Weights of a small image FSQ autoencoder: decoder activation relu.
Rows from block 14 of the encoder, named by matrix and row number. Each number is 128 + 32 x the weight over its row's rms, rounded and kept within 0 to 255. All counts start at 0. Numbers have three digits each. After the name is the row's rms in percent of the matrix's.
# b10: branch 1 pointwise conv (encoder.blocks.14.b1.0.weight, 96x384x1x1), inputs 256-383
b10.0 095:156129146093165108133120111153113112137143151116137114084065113140140118135118124136118162152185163151117102100125129150103088119157126114148108133103113127121154117128092141141130131114113112114116148165128143130106122099172126114157133188076142122081148096125154181094177151101179133116131133168117119165173151106096089106137098007091073084059120113154154126112128106127066123153135
b10.1 094:147160092117146136081119152147132112176114126142119126091170127127139165160139091090109117120121106169140129147142122146105133170158132152109134117113150127161089129093089166161169116126170114085096107139110169155111138082132191098130128116067131114171085114134078122107129167157137184146115141102147127164166205113121141151125113129204137109093200123102091084160126154148115134129151
b10.2 103:115082175136125105099150123120081142166140131146142169090152127144137112134089104085132142130112134058131120061123106091125134094080130146122100152111123143098136151143145140156110121093167125161103172123138081151174137156097120089127102100092128144117136116096147141155091131156157127228099133154194168112129136126142067157162127163108129140113115100141127112146158142102146088163145
b10.3 105:137083137134081175149100129156151148195139109166170121156096126146077150167113119157145108153107104176172130121138097199124104128071171144135132156150094112112104101123098129093131122109086153184098193138147098115134142124126124130113123109119094114162164111162159147092138124165108121215123091201170125121131088125106119123089148113138152151140146121090092186138095083141132188168134
b10.4 098:133130114115156144110109117073120148144134125143097144122114166116105132119130098130132135097112107157111140124137083110141150129143146126092193106132163112192196150119124107118141143107128088151105117145148171141138150114053114178132137135118119127110118120154145143121182140102109072165123172114094120156155155116098141119103142106112119094107126092124166161099145119138086121120109
b10.5 092:108143103151133115103074140124130102136101098137162098178116104114145136113172129081108102107109172141137094119163110138151083137127130114136143123105181138167114167119127120175146110140119087102164152168110139137121124088132159147136128120176137083184140060177125152106159119160110138192178127153151131107093183130131125107115142131124096156112138129136124133153108146134202102154184
b10.6 101:092087166141144137137129179122104185126132127149111111106178157082152163106155128130119152153112098139121132139162109119114093116138124114117153143164162133134171113088170167153158120145181118143148145086129162096112132154117131134110124146153113144110133111118137159150127162122112138202083139144097079160125087144094126116125112067142132163166118122156143092094115146092110139106083
b10.7 105:112145165146098164093141079129094096144152170112142125130135099117135120106106147119171132138134132110171104145086116120136163144180139139119130133133110102176111114127139127113141126130110115105134114143115113098100123157129118137140145140143156158135203105150189192193121189081140114137143096141120092113110098153092141157183114109106097120134131125105145117082095116087064123104086
b10.8 109:126128136133080107084152123116206144142111117098158108187123123094095128138115101138104086128159087122166096156133113149111128097111155112114102132096129131120060131174106157178152166108113099149171099113132128104095137162167156126130167138103137149098073147139116082169155132119090152140125143196138179112166087163137149146135122133135102180116164125158087141158141148188153156119163
b10.9 110:095155139112132119045131182139123144128090125080100118111155134103122118142148059109066112144148093125142111138127161093123149156135129173163112128099118119171113100171125140133101109077132115149094167142115162113118138087128129152146152133113167127125156139122077148109116112098121172121121126122158071107131139107088102138147097122144138127118140146099143111165099119102127137151124
b10.10 106:123109145131108166102119131160112145123139129126182148106078152164147107131113122146120121135183100130114103121171179120112129135132197152140128133119077157138145143224108077136138128106086138119142151138097141140146115150128149161181166124113142101169152148179116138129150132122135120154067136093108143142099178085151112144174144108104129093155146148177078147149147101117140105096128
b10.11 095:131183079137105150058113123176096112152130092105100069152095120144145137153128129133095177197102142128167135079140105148119137145100122168127089116120139117126122165165163142142123120125129124135127127156099142134148121122160153137164120168086163149145142148177152135157136114127165147140088144124134164137186141120122105122164164166091126111112094117134112101155078124146119109086091
b10.12 100:105133126119127108090163149095113120122115146110149146109143155120138088140109113150085150148143132087117085130131088115111121137095130161115120090142164095128130113168152131155125116097132121127131133132113108084122108152103123127197113144146146096169116147129130131105120104120115160185114090140135123169152154141109105134127140100123147133100194182116105153099162086110119104150160
b10.13 094:126089157089146120125143138123136141117123137115127092135138134115147141144124105128131060047132152101098174120111135144136103114099143111153148082137097127126146110127147095112180133152120133151183139190098085157166132128061137100108109083138144097163143105155103147096200153111095117093137112151151124169144139129086121116165149117106146091160138079160156156108148115193121140166146
b10.14 094:142118170141141110145146094110138155141073116097165141090135124171073127210162129150141122148111146194151142149189162095123123117151152167135132156156138142103173131148073153151100153145162173119143099133087139183123097112130145149108144103155126141102176121159131162134132127072176154095134153102130107174115175183091121146103114140164126170137176123136106157179136105174152130128121
b10.15 093:141132144099134127163074152121098108101155143102144136113133149151144117088117099164136100165120138128087041115101128085133126111092125116167156152162104111099107125120128090079124150174075084161136173175118160146098091098185138142111204128147096162109113093097140150135158163158144129134119164117114076123148129131154119144129095104166117178113196080119161103086125146130147108132135
b10.16 108:143094161119171139144130132109114111124119130169110145099157123102093135150149089139149101119095114149131164155110183150091130085098140084147141140134129095091137138175178090183141150108088146095134149073098159138095119158118138099143085176168128141112159125129125110089088111104146112183154174148058154142111143098132148145112125132134113110172172129122077129151152124116107197122110
b10.17 096:127155138093074103099094145112139097133117149161115084116114112107115168125126151127132108079125140111118126144121121163138143148120107073129094132091124129139112123145116142177159074107171126132119137127170103148136155122098111112163103116123102117133112153126111100128075116139160134137110104171125128129126086098112154090079177150117111079147159118152113144123140164087163163157135
b10.18 094:103192139102121135106121129131140145131124161142102136148117154143100165090121142141144103084122154114145085089132094168104103168113086117115111151151132078136131118132108143148202093160080120122111110163112134118138116158145086139116136103136097142162099140110151157072180121164172139163145129146147107166168145140150174117140105160128195121097098135115092120169117189151142101158145
b10.19 103:119122146128143119069131126170140151132124154139094126178154125154178121147154127085105118120121133133164107152120128118102098140151052128091129172171108191165124135116118142144099113123115110147126131124131126103090180110156172105106157093074098139085138143120150155095134145156139094149187134109190143172157144161149099149147149102109145129088107103157139098126105157128077098149149
b10.20 108:105092139149140119096116086136123151124118098102161094144140139121126137107174101147093089108134123112116155096146118128116126102191126115116167124131121150109114132127158172119122121124102125147108101156147125132130146116099166118132106062124154137132093121168128150102147078110114110107139094122107089068084146125140104119103160108041055152148133145168149129145141101169105116089140
b10.21 107:114085160105125138117094085087142111124097156148098111189157132124142138121120136128097148130144154097146160161135143079109108122122155174141149130117135137097117122129122093120121151141112133145108150113127131111114186177093154102107114125125131110130161155125126087142125122143203150108101116117073112066080092151107134067122118182100129074158110122122115168190127118139085126137109
b10.22 090:111173109096188130164146183155137110147090082135142148183150107127161099134123142157158122104133132126104147111144166155128088152160135134118126090146111104060085180099116149139123144121116144126141145111105137158141070114141160119116141129115133156153132093172140118082115110154107095141133163148145129043113121127160147170113150112097146155177147109164143146046127209085160122093147
b10.23 097:104145083177139128140150128143153169155122110124142156145071151156144139159148169126170159148143157144147158094117109081138118080176154157173143108113129173095117131174136166147071176101136132103161143102115133143143127123185128124173115115097158132110124127074105154077121142129117068160117177062103081127117100139160139132130137127111111155169134116128180130181076151152129104144058
b10.24 096:169117101143112207158111131104125098126120133116104153127100067096100119140147148106139080167123131101076179103076049127119098130086113160085125168107155136158146144118125180155065184137116133090087090153173083139128111063141107189137135169182173144130154097153117116149161087156128142164132172163109125149131102147119101158087117093166189104112155118154183148168100104116141081110091
b10.25 098:157168053104114115098108101107115123115117148129121125118104161115131145162084083087127105099124140107100109111116118125118110168103178134109142097134114150150101118126139100093150121106163116120134105135111145140211164152098107138152088135119099141211137088189121115155156101120118123116092171103146132152111133140124078168136199112104148150090070097103162129168137141145147067145153
b10.26 095:119157136142107129094176161139099118169150124144115104146135122145096109149104125169097123079127068121116158168112098123150075090117108099101152154131107153113110108164153120155130082110132119124156127157123106125116135118132127085137172134115118153078129121156115152085110112115137110105146094127160128153091139118140124159140148115131108097116153123143152111138129121113162095063151
b10.27 100:117123099135154165151147106132124120135125167172146115075129103136160148143124174128143156089145086128176104120123104118102159125089143129164137152118143141138155135127114134126127095153123201089107121123100105189095126127081138089146100124164151157132081086162127124117088164142121150101132148106100159129121120172142117117123081149154137106156045148119109104074118122106130162137110
b10.28 112:125122144146136148103116124178113164079132150102134130162149125098152147106138107098114127150106187139122093118131137133125134123124142154146159111146136107132122152145162056109093117092112135131130133141123114100103152147085125076134134151116113118149152126107092176128129128134145089112124118151137124111141132074153104174151117106098110138171108129089144159111168117118072101176097
b10.29 100:113136109145139134137123092111114126134077137129136174072110155130129083144124150129129175125101105133130098135118098097119121147121169104131107144194167151156141100128161148064107130122156101101114130136099152130122127131144114114090102155120139088103093200092120114110161126112133170080173112084150115181140103140107146164173171167132149161101129137096110092079153106219183106095169
b10.30 099:108091107141077117113097110127148171180135123092118113095111143135114118135149115098098103173124090159115090114126144163110140178142135130099141090116131169138096115082147140134126103110132089136183104111115158112150165174149082148119101130127075138144157164112127134170052140142153109121189094161179135152100113080136119126111139102177130132106105122091175162135137089166100152136111
b10.31 097:101145111115107141092137134114161097162121148095137136118168129124150123153153130172116111151168097116103105146095120107102147078156145129113147052130151211144136120115105130114098150164170164100128126145132146111155164151132125126122098112130149089133110133143111126147122171181158102181111172188153152142126128126136133125165078200093161151173139135111094119103139123112202082114098
b10.32 097:168149187092159116153113138157122121169152111192134117105110163170140158110129158125129145131123122151136112157092117140136118158148142108102145158094155122130125110101130171092169158105117171133126137153117148096158100103136143111143101141129131086192111163133132157187148176139138106132126169135166134135093149135138094134120210143147143116120098167081082158150170152088123114126181
b10.33 088:081087146092157122097139174137124116138155128137092143146106128113144121085130144100116147142124149118146119077105118120142153114108139142161103151172146145118092151094117097132110100148140136165101087142132154134139116119133110115144147159100141118077147090064114107148136143123149130137115088159142102143100147054159090131110132144107098133079145124158148153143107167118089127141118
b10.34 096:096115119150097085171126138152125107089092099102093102133108104125117122150168111118102152139117119091148133081146174144102139087153102120110098097149140179131054133190146157099146166160129142089155123083138086154139134135118140160107126144052132123077092118103172141156106169128166101078124133142113158099135147124100120118153125199140145114143091145177138089066148087124067107086136
b10.35 105:122134121109062172126130086103093093142118128113118113153146194110137102142096139118147120108153106122135086122092155172116146145101142173151144128140131095124141121139163158132132153097083142100106193150177118100130129128083091139135109130082144121099111082138169100124137145137062143138106176121120135147094102116123108117165139167150060139142122148130164083134145198140111103154173
b10.36 103:118136086136099128127152141116128104111165128074185086121111186138126139159118123156106132106133107159096104148120066134147126109112148145103147160140146132153117103131077172120125119103182104171104134097119117188105096102151127123123087142114142142098149106119159136152070111119173144157134108137154154113161123110152146157145122080121150096077131140121116113185122109194069095149096
b10.37 096:086164091168141193083145135181110118139158141170127112175143129067121140103166126144177129084092086109155131091142182164155133145154056174153163160177134122123165127134129113081124160162130181178100155132128164134125162140089114119112146144106098124097172089164123087142160156121136130128164115093079120127120148134122115102105110093160044143059143123098157134106128228147123176122092
b10.38 101:128154162071153157077110146139148170079146133118062132103173168138128127161121150109127078114160169128133135102139072150099136139152155139150153092091129128156124134151153110172094125139117145120142140131152118159135151146137109153122120160144201147166099121072105173150145153147120179136147151089116098132145157131146129116098115103123151160131154138094164146122116160107107153098141
b10.39 106:116138102130153144109100126167101140127098123130130095171115143137133103100153127098115168141132137120144105181141155139155193127127127134082147107134139119157102115118111100064130131121101122170126122152129175153128099130168110183093179138123119127144115094126076106157155128146127167121098132144130142114160131156100166109085156157159136195084162112130140168125143153069188135114165
b10.40 092:142097141146118170179145106074120108145122119127192148166137140130150127080082151161176146142105161119181140135111175116109132106115064177148139103098090103150176103071165161128150151138054109140100141157101086121102167170084166131165142166138131151136133140095117127126193129129163123139144139123143191145177141133105104139095070125096159115117141105091115147096104124138131146129140
b10.41 108:146139133115078173162128118148099143123168110142136132154143123120174099120116135137125145100118134079160118158162089123142116098111133125134118072119114113129167119108138104114137095140111100140141143083160116144073115135160102116131103121111117157078081132162131151099106138132120095115136120086156145132102093156076090110124136128145147111094152148125118156123118115110118134159132
b10.42 088:114146117128121117124131156147075070102133122127115153126181122144102149098182103093153164116097112116167150161106135144142104196096109123117109180117148140173139150146144119162150129096153119112132114092096140104159076120150148181137134099116151106178191167113167150165126103122133143133154142123097129141177128137151189150175112138138134179149124132135155111126114142100072149153137
b10.43 109:159130127132142107138086127153124129110109122091157101134143157145131134145140133112122150136119188121078101134120125180188171135160104109140167157151163115134058156183117146112143153109121170177101085142087140160123118137128138136123122161136155086120176106148116139112164098165139087137105182137102112104148128152155104128144099165162093145138164134180183146124109182157137058114091
b10.44 106:131065122176136142109109085090094163137119100122085130133131100107093134139143079145074102128099114152104133032117127136166159094158095144126135184163133179097145098111139128136126131176127103129121119120125103128073108125048088099100111130079143120073119164135131125116099133129145098111158154113107097148088116135099234103069157118107060194120175127151114104112097108183136235134109
b10.45 090:085081128116114072160148099156145149178117134135143128144168143080111207161151098145092137094086121158110073097121134124134162130102140117082146124095128068084080137136153164130107129090131129124165172146140157143092137106071180118128120114092143143091147157132153140128102178114170143130164130126125120166160155098182120148108121084096073122111131113138137115146112068121111181129143
b10.46 110:100138088155150127163138141165173128096120124109123102152108157125092102135185089140157176142135124131140130155127120131118135154071133128134135141120154199128158135154102109174150135155132147118063134130081160095142099115130164115151161134104086127135173105129133107124114121149197119104092107117161125135116159138101168117087142182123092144153172116128128133115113117155200130127128
b10.47 098:142067128158130077105205136143120164109176134108165127132158124119093109147127133116134100141137144126140133176077117129127150130099129147117104161106162084143125134168132133117139156147172115132147152127135082137149120103143121132145118150115142137157167131157174160145115106121093096080142127104130171114101122118147127126166076119098088059109118085153098126125133137122131182154124
b10.48 094:121124104177131114121160120118120128118131118131157137072139162156116151153111126099142088099118117129105141140107171177136114138105142107151113162155100121114120094079101182152087153136107120168134103144138126116130110133154110139105107115105103129124107085146097172142121114157199168126175108182139110172156117133118133152094067118133132191159155097150128151159108151165117152169142
b10.49 106:101106154119156160123118128148159093129111189115102150099154153133126097131121129134135078106107114111135127108144136136111100098093115120147130112105158122136141106160187124124125110143156172136145148153109097150149161147097133119138107097115127116164143145145117113149114159146134200130094145148084167126175065116171168134103120167149131099077088163157154147169145132112096175108120
b10.50 100:106153093118178176136134092127121098121136184133117162143123148137134119122121132102165147141107059097142144167110160100110133128112078128131116183125129097156128150155134187125148126106123081190084142127140138131090113155148144091093106141112120138179096170144096093146081121092131125158119124074095175107132141174138153104123152156141145151066099168133134119138106126137186145119159
b10.51 091:180119118144160133112154150163148117143167147146124144156064168159128117118113148113046104115127135142140085142128110190158108105165144081108101099098126134097086110112124065086126092119146103166133117104111161095101120110098114129117132136082120144169149182197126123059110114107098096133165167165122113083123104107021132122127124148108073118107147153104159118126140177130115151123133
b10.52 097:171127096121098127097126136181095144137137155122136126150132161110165136155147129181089163128115145134146141137177082092085136151150121116109109118128153147150152143091091138115161131121092130090157144175140114103110153144142106119097157122137169135072121173081138170115113130131148111155147161152146118134143182145134127110125128127145146162128148139120108144146107086138140151098199
b10.53 102:135119167121104166140129157183120145132131133128080122131119198109173170099134119147163109124094138148138105140114079136095123093146118113086152090158179156171145132145118182138138106129105088115098134130076129161122170143067088131141078132091104131176137132183136138144089101124112152130154095113101098057122147087076123182155130141130132166095143155099135144068166132123187141135162
b10.54 101:101129151157136148180156132178126136121142142171134121103160100104170176136135096143157137143129170083165143178145146161145089090120104065127130151080107098152142115118123118146159091144130142098116146122102116069139126149094167090144101139142087123158139133131172108095176139106135102111134159129104146129181103065138145156085183174082120144165128092104086116103123200119160125108115
b10.55 102:115088113125114124125110130137104141167099167129130116117083208115122109183149128158152123113164141086154116069153148140118138111112183105107146096130112142147135136128100155139134142117167114139161152121107122153129159126102142126158154117122130100141147119106125163157121163114148097229146142090116108146092153134138084139149168111122122119124132128169150126086099119103079199125124
b10.56 107:158112130114131151074148144149123090122118116138081136134096161159164116148136115159116118113118155120121140095135110153142100132138172126124129066123096126145091089145111103107162131151133127100145121162125180103115112141158108132109143123107149107170139126121102140124132116100145182103118147192166145073201105151135146120090069164134078118068115143120159127123072122104128155102123
b10.57 096:162041125128138118110125077143083125139145138166188129141139109135150128118121126129119134148091139150178169118159131110156104096161095124132117126154112129116138141082102124129144146113144097156143139140109103137151109141108098083119128122140124160149160109143137096093155167145050082137166106121102121062141158155203098139145144074076114104170093159144106130090149154141103124156128
b10.58 092:092122119116155105159136122178112123162164136138105116111075152137120138165138117110109130143108140130138148172174127087156139146140092107097160160128092191108171150117136112115115118150133121139139118094150128142168143107106117141149107114079134131067126119169123123089135133068120147182101089135171122133174084076129082145166098122079142069144133083066118138068084127124069049113070
b10.59 101:087084103155127110110163099137093084110111102117116127128137125126123139144109123143111130159110141139174135144118103102155121130074112158144143095119145137149148076098134124145135103092143105161131142106103145087099100096126130164110094140094158111133121132136130144114148129159121096159128114154150085155136145088138111117144148084146138133092137118137116118109122123123117130136091
b10.60 103:108100125154157104112183088083121147085118127080114115105163116092113113126131144130132118172140131093121118144135133159137133179092117153136116103157077127125151130111118095101137108106162120080120150143155101098114110116115152124114152087103136148083158140157166122099129089108128173085150115134125069174173060139107184122143091097119122112101126057141151072149107134111069174134112
b10.61 101:095089168143111125139108099160169128076117144107137143103209111099154098090176120098138103108111147096135103116155140129127113137122122112182064132134121172129153116177114137154132103180155129162173076152072093112103107141078150145111139101137110116142160120121131115126138102088143103166145153095152111097190114108125089129173123188096146131119110148125073104142115118126131161166127
b10.62 107:095129119129155128153126111130137112126112094128144137170091118117103137118142148097095098148091092113127097133171183113175142126074156123139101128089146152111132111144110121170080113153146149127094143112113159154127134085140138128143129129110111133199126127142106123113124137110136123125145111168130134110103158123100127139146169086098134158106158182154153138165150135149138154157136
b10.63 083:105104169140112146127080135115142133129109129112133138090121142137105135134103172141143116108145120122105130104125107084097134156116126169121098130165112150140160162176128138103171145108140171150139118187104134179057119170139138136160160157166117193115114116131168141098077172105126083116113139113121117093107145127117135105134146102087134085123105151106117101085123146142113141111085
b10.64 096:095172113126154137145113129112134106136110120140102114139096120120139165136125105135141164108160165129148163091144124113169147113147126115125123116154060145154112164129130127126160139135140134147109126150099129119118115105091123098137147141100130160143140156150148135122104132109140117128116128131098164139146123141092119141136132163143085163095091158124126189076119101139102148128142
b10.65 107:114087095125047129153131114115140121136150144116129137110143161139121131095088148150094086138137136098134146134151148123151109145149104096122116176135101142116135138118136140150097110149141125122121129170118134169141173096116158112124109118094131151089148133134144132136080127171143149177119108107130125153141166150114157115105100086089170106083148068139129152072125123135100126119137
b10.66 095:139097154103146147081145141157178102114160104124117106144078108129191118110142140139123161111133176106147132090116136108084142096158154103082149089144159147155113165123132147106120089148109104119095111152175125131107126137141127083110195104131096163139100133175152111142159135096118129155104094172138137197120130122129101113165160163182106085176153148146146126111175036128086161082132
b10.67 113:097150113143121169126128096106116136160124082142125132136157096143120093178085115173126078119088086113162157123137146087115078099136110105127126139087152129118127095138080130094116097089117100128119115137150168130124114106149117108101156133171128133185090103152121164113115158092108109119096128071152097163106094112084114134152124110150108151139159084162170103145113132169159157111127
b10.68 094:094131149111113138097121151170148091151127104140089099118127098133114110175153124173119114103133117121141170140162138146174112082113164127118099103105101150174102096122103158172082122119148135184152133159156122122115133123171155094083172118176138133150154145122114142081120142129148104138128105177123125096167132164152107118125108133166121091132147169126101158134114110130113167158065
b10.69 092:158131195084106137113113153115105116118143137132024128115094169099141162105135135113162138095098089093096146115127112176117115167139132134141137137129119144140134116159118127106149127149126136119133103170133208114124119099158138130105166115112143104131130127145109133178145142161151100045074147187140134099125121117132161107151112124134133126154137167150149148173128124108193125154131
b10.70 101:105105163129140080135108122161144106141127123124138126074156141174143130106120091120115107130158086109122122113164129120115113087133130126113140141159157157095148106118116100069135123140141193176130124171139090118113084115127132145107143137117105170149102100130168125119084102117112127122127101122122102114128128048099126164147101100177133103146114081130113159111119159152057216132107
b10.71 092:123122106088150154106118101116123130127108115126143144142113176167143135100105126101098134178052144151127101107134142114132144169074155163150154129148159077142111133123112133139136184144074115165124148115150164164168125125155121114156157155175158160104109118127113144125140087130171112134128090169130140110127136173156149114156093180117142152106131174125116131109130137134169091163150
b10.72 104:109155122144168126121094133182185117072128161129101150119152136160126119111157134135121136109170178111136175124121095095123120167135133154129112126120128099157172123157162111139201087127151124158150125125123127151107113117122114155179159154137174145181185102130151122101191105150157124104100146097137170144166070152188123076135152146141148126109121196146112128137110142157136112126130
b10.73 110:110170115115123132115141147127121110105125144147132087114107117118139107128094122128147087116122131097148144119136173137139120137103097168106103098124144130096119147131127158128115111105139138145108163165130138093153158127121146107160146134126108139162125140111084111168135128103063127152205111111127123140124175116114156157119102162102119150116117167135156128131189135127140153118190
b10.74 101:098147129108126173124139139161117134111094134192150148140110163165125106132144134145106146141133117100141112152151123133081120174102172186161097138123100097145140138072163131103106158149119107172127119068127128110133098102093095146122071144181123099151125143115108132170135150169136094174192143115149102083098148115111120160124177112136116138163138116140112151112135120078155109158156
b10.75 108:077128157163163139143136120147153125106110116147133115126126103183144149099141133158141169108143141126133134174130188104157130128131141155122123107147137139139108117097138099094133150161122112196151104147099132122110103171095113144146130145151100142151185112119181098176099124146138138131130125132093083141090149086101115161135118108105110122140136132105091156122141116154139133095120
b10.76 094:118112171129133142158142138120151138108123107130107145101121113129112119154119130135106126134161158124139136113135168119105111098115138126146111133109150127127078133156151114150149116143108140127117112099158140147128129108165128108131129128102128121160167136168129151163111144135109135157150134115153114130147101145180114133107120167144117124128144129096097133134111160094097153161134
b10.77 093:101089095132152114132121142145123139130105147138112080155123127177108159127137127108118160139122127175127113135125099121106159148118118170124148103170123126109109116167145106136114135145124161159148126117157155115140139125080162138112092114103123112090110091130144119145133113143117116119152091157137108140080102123140115167086150158116088157110134107121091128128128125175093134119184
b10.78 101:126169137157098153088167158102123110162090117160141138182148124161128125192100127161120118142100127138107110134076150139137118105134120102118127122115124130114153155111134159135119113148105144097108148141105161124182152134119125125128155097107184128139182136132131159111134163163160177159131155140124105151157140174165170128169098128163128102180117127139164163114136151109129177125100
b10.79 111:123136104131112138129113122151087127120118130128098143098110090137099123122136121128123151098120121137130108146074101163107122122085127128171147195137168087132145103139152149156144152122123149120126179123118105075155076097167103151137155137086093112132174146135120143133138146133136155104084123123147167119149095119186139089118138112137136142096085093137108103147107178140209075123131
b10.80 099:108103155169122121167154125126161154102129123149136085153114136147085169139113112132138126140148120183117154129122155159124157154112103118087140166128096116143095127167170137152131166116143128124139146103111133118162134147109148099126118167101123127108154128147138145134116193132123107177142099154139169089133119135123110090091143142138137142160122107118109130097113164191088139128073
b10.81 104:117138105135084171092140183135159124134129116135129143140116098085133102130124116147151100115137129097151124134114125097129138150107157113152130149111122161174131086114126114136079084110180100080128109097165147097110111131142101137126094104145099134140151176090089149201004085126111080119100137124162079130077088110078070155105090122154069072031150090149104138122139101112113173119162
b10.82 103:120101136134157086112173122135135092134151129138083099135116113172120116133151096128141137128148122080108129132160122179115142134108136143123157088171131123110143159093150135109148146154109141160150145150129103169173097136128109127165118124109134213102133132161161118111139154122148124084121092140090069092114140120083174130137085099107110116115108130157180089151117146170110102136143
b10.83 098:149095171125157130132122138148102140107123141140128115151153138167142096177117129109131092150152132133129141147102151124138128114104153142137149128116147138131153117146124156186137120133110132121117152129138112138099124125127128091112170129119100122129116114181146156132112081124064150110114130139106113147100142132101165179096126074104134101140166132115128121141117111158134139135143
b10.84 105:155135130153087130141118127137131155125113125095150139138094095105115128164163108131127118166092165158135149118120164115127118124139113143121128099134111150129147150120094110133110132145116170085127127124103092135129112136117123110111111117108102172115108113150103100160165086140132104098152132109140149141062132105124123149120100094084105122137156124144142144089131145144143129097143
b10.85 100:109125110122153133129134124143134128086132153159122133103104118123157150164153135152097122156171127188126064122122140187097106116113110086086151097136109144108141153173115145101128168157098124100099127130094113136134140118173126139130168120176113121109119131143133093117112147105167187154145098147119145063174104118149133153159158126145119090119175169107126129115124085142106061118127
b10.86 100:118121150126116132091129130166121091144110129164118123165084138142121133102150134168108126107152097161123131133134140059161139147121132114123138138121105170126106115111156139126140115156144072156095108059125123164085142108139121123113114125130170164066125114131159145158093153123104133125116159122140094136110119104125117154144122103102102129073097133151170101127128106103113165142114
b10.87 106:152127122163168140163106112160140171149114132139131145121097106146111160134105154126115133150123148145141094129138129135160122133134139161135100072105153152170111132069136128130115161115193126108190131100134126083132112147177146190163138131168080117179102083110083114177116152139126115117111121127074066065125125127109097087118095147150083170125157153083179181162084166138129111122133
b10.88 097:146100144127136107147137125123141099102140119121106130082152155133129149103125129112127109121156118122112097120079136145133082144109150123127148145118124159110168086097088144099147121139133129137102133144136145110117105102133106145153116099090115146151153078141155103147118132132121102172134116125153124161118164111096122168159133121120141167196105125141069087130120134131131087174155
b10.89 098:126136133086105116123141140122085124129135151122154100145101124176149106141119118139113127130134124157123144139165123145147125100103159125107110150155134118108098103089134133142144100145110158137148104179133145140158123135141148124128168123155097113143136140114127097163137146109128103115155130167138104186101140106111109201115128132158195141139139108118103139134163173064123087119130
b10.90 091:123157113102113099114105135113101091069143130144118129092082153143137112142133172104170135102109151134115119114135119095102202136095132148137128098121110094099138133148090152104134156143106153085093156116107128102173126093140141153137158120128106146099167154134158164176075191099081157121147123142171044183116104099093113151147145133141097134119174130137118115120109122076137110065182
b10.91 101:149143136094131172128145166147101103146131128153126123125097162153147163096119092133104099129106108108116116193126178170134128105125150116110153093124145141099175099080160118150163128166120116142124157115113129147171120151136082147118131125113154114096137164173141134110158136135173120144096149110150128122125114117114144130147164204152166198095156135134161143128130137139156123152163
b10.92 107:140115082125124130163100109106125145115099117142121104124102153139109128110148100120132091124116170122095130100124123100130135153102156123147112170118161131164124138168095115163123119111114123119088141115112147085115156143172123143135153141174111088177143141125130093134146131123126125211130143131065179074094157111129144085140121168226128120174071151116121109099130072159128103111115
b10.93 092:119116109102168142082082146135130121160137135132127183158128130103100120133127108108141153112119117149131136120123106077129118081124127148123161168165175086129127134127177088116146142098158120127113163140139103169117136125129122118076143136163125120119121108120155096133114172130097107125140136120088199079066148143168106060148116145143143144150084151140124177100158066092127169146105
b10.94 095:110117123168121154112121123149124129109097140153106117150133150137150126132150103119149163111132154101139185156143120119127123126160140105100132126140126138136199102164143107148117196141117132142094138105171176124117139158087138149103150115079129143133175132145167148108132126128148107137132136138140135147082086135105099158122090107106040074074146131082144103056125077151142075124135
b10.95 109:143164106114113113116126143129136130130098135092115120144125114097075138110118122114098090136135082126094140122110123163144107171103170117080109107114178164120135093169090107119138106115130150074133117096148176112195111084158124104158137109105124096124117138117151122125155140124137157137129127130130091119157122132147136093109108139126154147086150107172132119163082124116153121160196