python train.py --train_examples=36250 --horizontal_flip=true --bottleneck="fsq" --adamw_lr_other_params=0.0027
Rows from block 10 of the encoder, named by matrix and row number. Each number is 128 + 32 x the weight over its row's rms, rounded and kept within 0 to 255. All counts start at 0. Numbers have three digits each. After the name is the row's rms in percent of the matrix's.
# bp10: pool branch pointwise conv (encoder.blocks.10.bp.1.0.weight, 24x192x1x1), inputs 48-95
bp10.0 097:125127121149092122133120149123126125140160171135172101207122120137064121188151186129090090105180164144133109161124143122067157121144074172110173
bp10.1 098:146122157139140110126142167189144075125125115135177118114127081122110164108096133132161107097137123155134144086148174187152044106165111117140175
bp10.2 103:093094077124161102111119100081115136073100149106110128108114130084147152154122093126127084116101132157068099146035096115164117135094133107153123
bp10.3 103:121101143097119142075104137124129137117235104146112155083075126127145142084166130079155139121106113118089090187148103158100106127102187109061091
bp10.4 095:065145126091122082194168086186107177141124142141079165103156151114113092146113161097116154113122106167033186121078072153118131166085151147195133
bp10.5 094:084152169170158123123087139072106104138103090077098136131075103114064153102068028113151117072121154124163167113182102151136163125177119064092114
bp10.6 096:195153155170138094119165115103113114089138106105119114119165107131164098115146134123104134104111139106135065105142160113176155129180130113138108
bp10.7 102:176082135161092179161164123135156151134116112145113087107117098188094214127115136095119147211151107175155152143135162156169153111126144197114131
bp10.8 097:167141079141167134107086143116124126145100094150137133176073136162118123169125138143146113150173130183103131106091091155110153126127114114093154
bp10.9 101:066118112094143079180153112141133182120121172082117091135122152111125104163069110141151110127151139124144128171142109142111095076148152173137128
bp10.10 098:141153135082126123150134132136126129107114122134135119129108148070059069154111126066169120147135133097150095140090157058125126130097066096155130
bp10.11 105:147206122114106077139149110116121107108112120101145155110112168107126133135118153135098167112126100165142083152107146148138113134198152192141125
bp10.12 101:105127123142096126120097137108077123147104132123107083101146145122129136131115167080121101073111118089137086104105116179117092077061112139137106
bp10.13 100:118152154159097151154121129139135095143097091107138130140159119119180091129166114075136104094139085161089148127111123141134108126066095128171163
bp10.14 095:136076158150129126141152124123151141102122191123102122120169117114130128060187123114107137113129110135189132100117158162100140105092118176154174
bp10.15 101:095138095103176117116168129108147146096096124090074092125139081181099099065086058095081097115109099113135107135085142102169151119123151148077120
bp10.16 099:132121159141115188117070110144203146129167084178156123168157176123132161130134092131116110139124134090132126112079113165167134086152111119122211
bp10.17 110:120093155137077170117140114095098158169146143139122105107225116207145142205125200160084126167112141056172054096112157136143118120143070131146180
bp10.18 102:121201156113092161131055157078151165102132134146125110171129155151132146091193120097144151105112137139138086106170143132115119169106153080090061
bp10.19 101:154144145100150111120051108080158091159142180077086102162202074066143155098096128171116118142114204156128115119136150081190107180091061137127108
bp10.20 099:192072145059171147149170109130155171125109151131105110159106097098190148147105127136037119104107072131114074122088179171166104045132121147090151
bp10.21 098:110143092178100097116161102129121073106111109089121159145153081138183119180117121123144106127137138091116078069168164179111140141152088177138131
bp10.22 092:176100144170126151106125171118109109082115129117162105146155123158044166133164112145112105147152106132135173120158107133130177118132137124179123
bp10.23 110:122185127156107126137152147170136148124108103104163129119157154129158141130138114091052063111090084186171059073132127140029127134085160170071138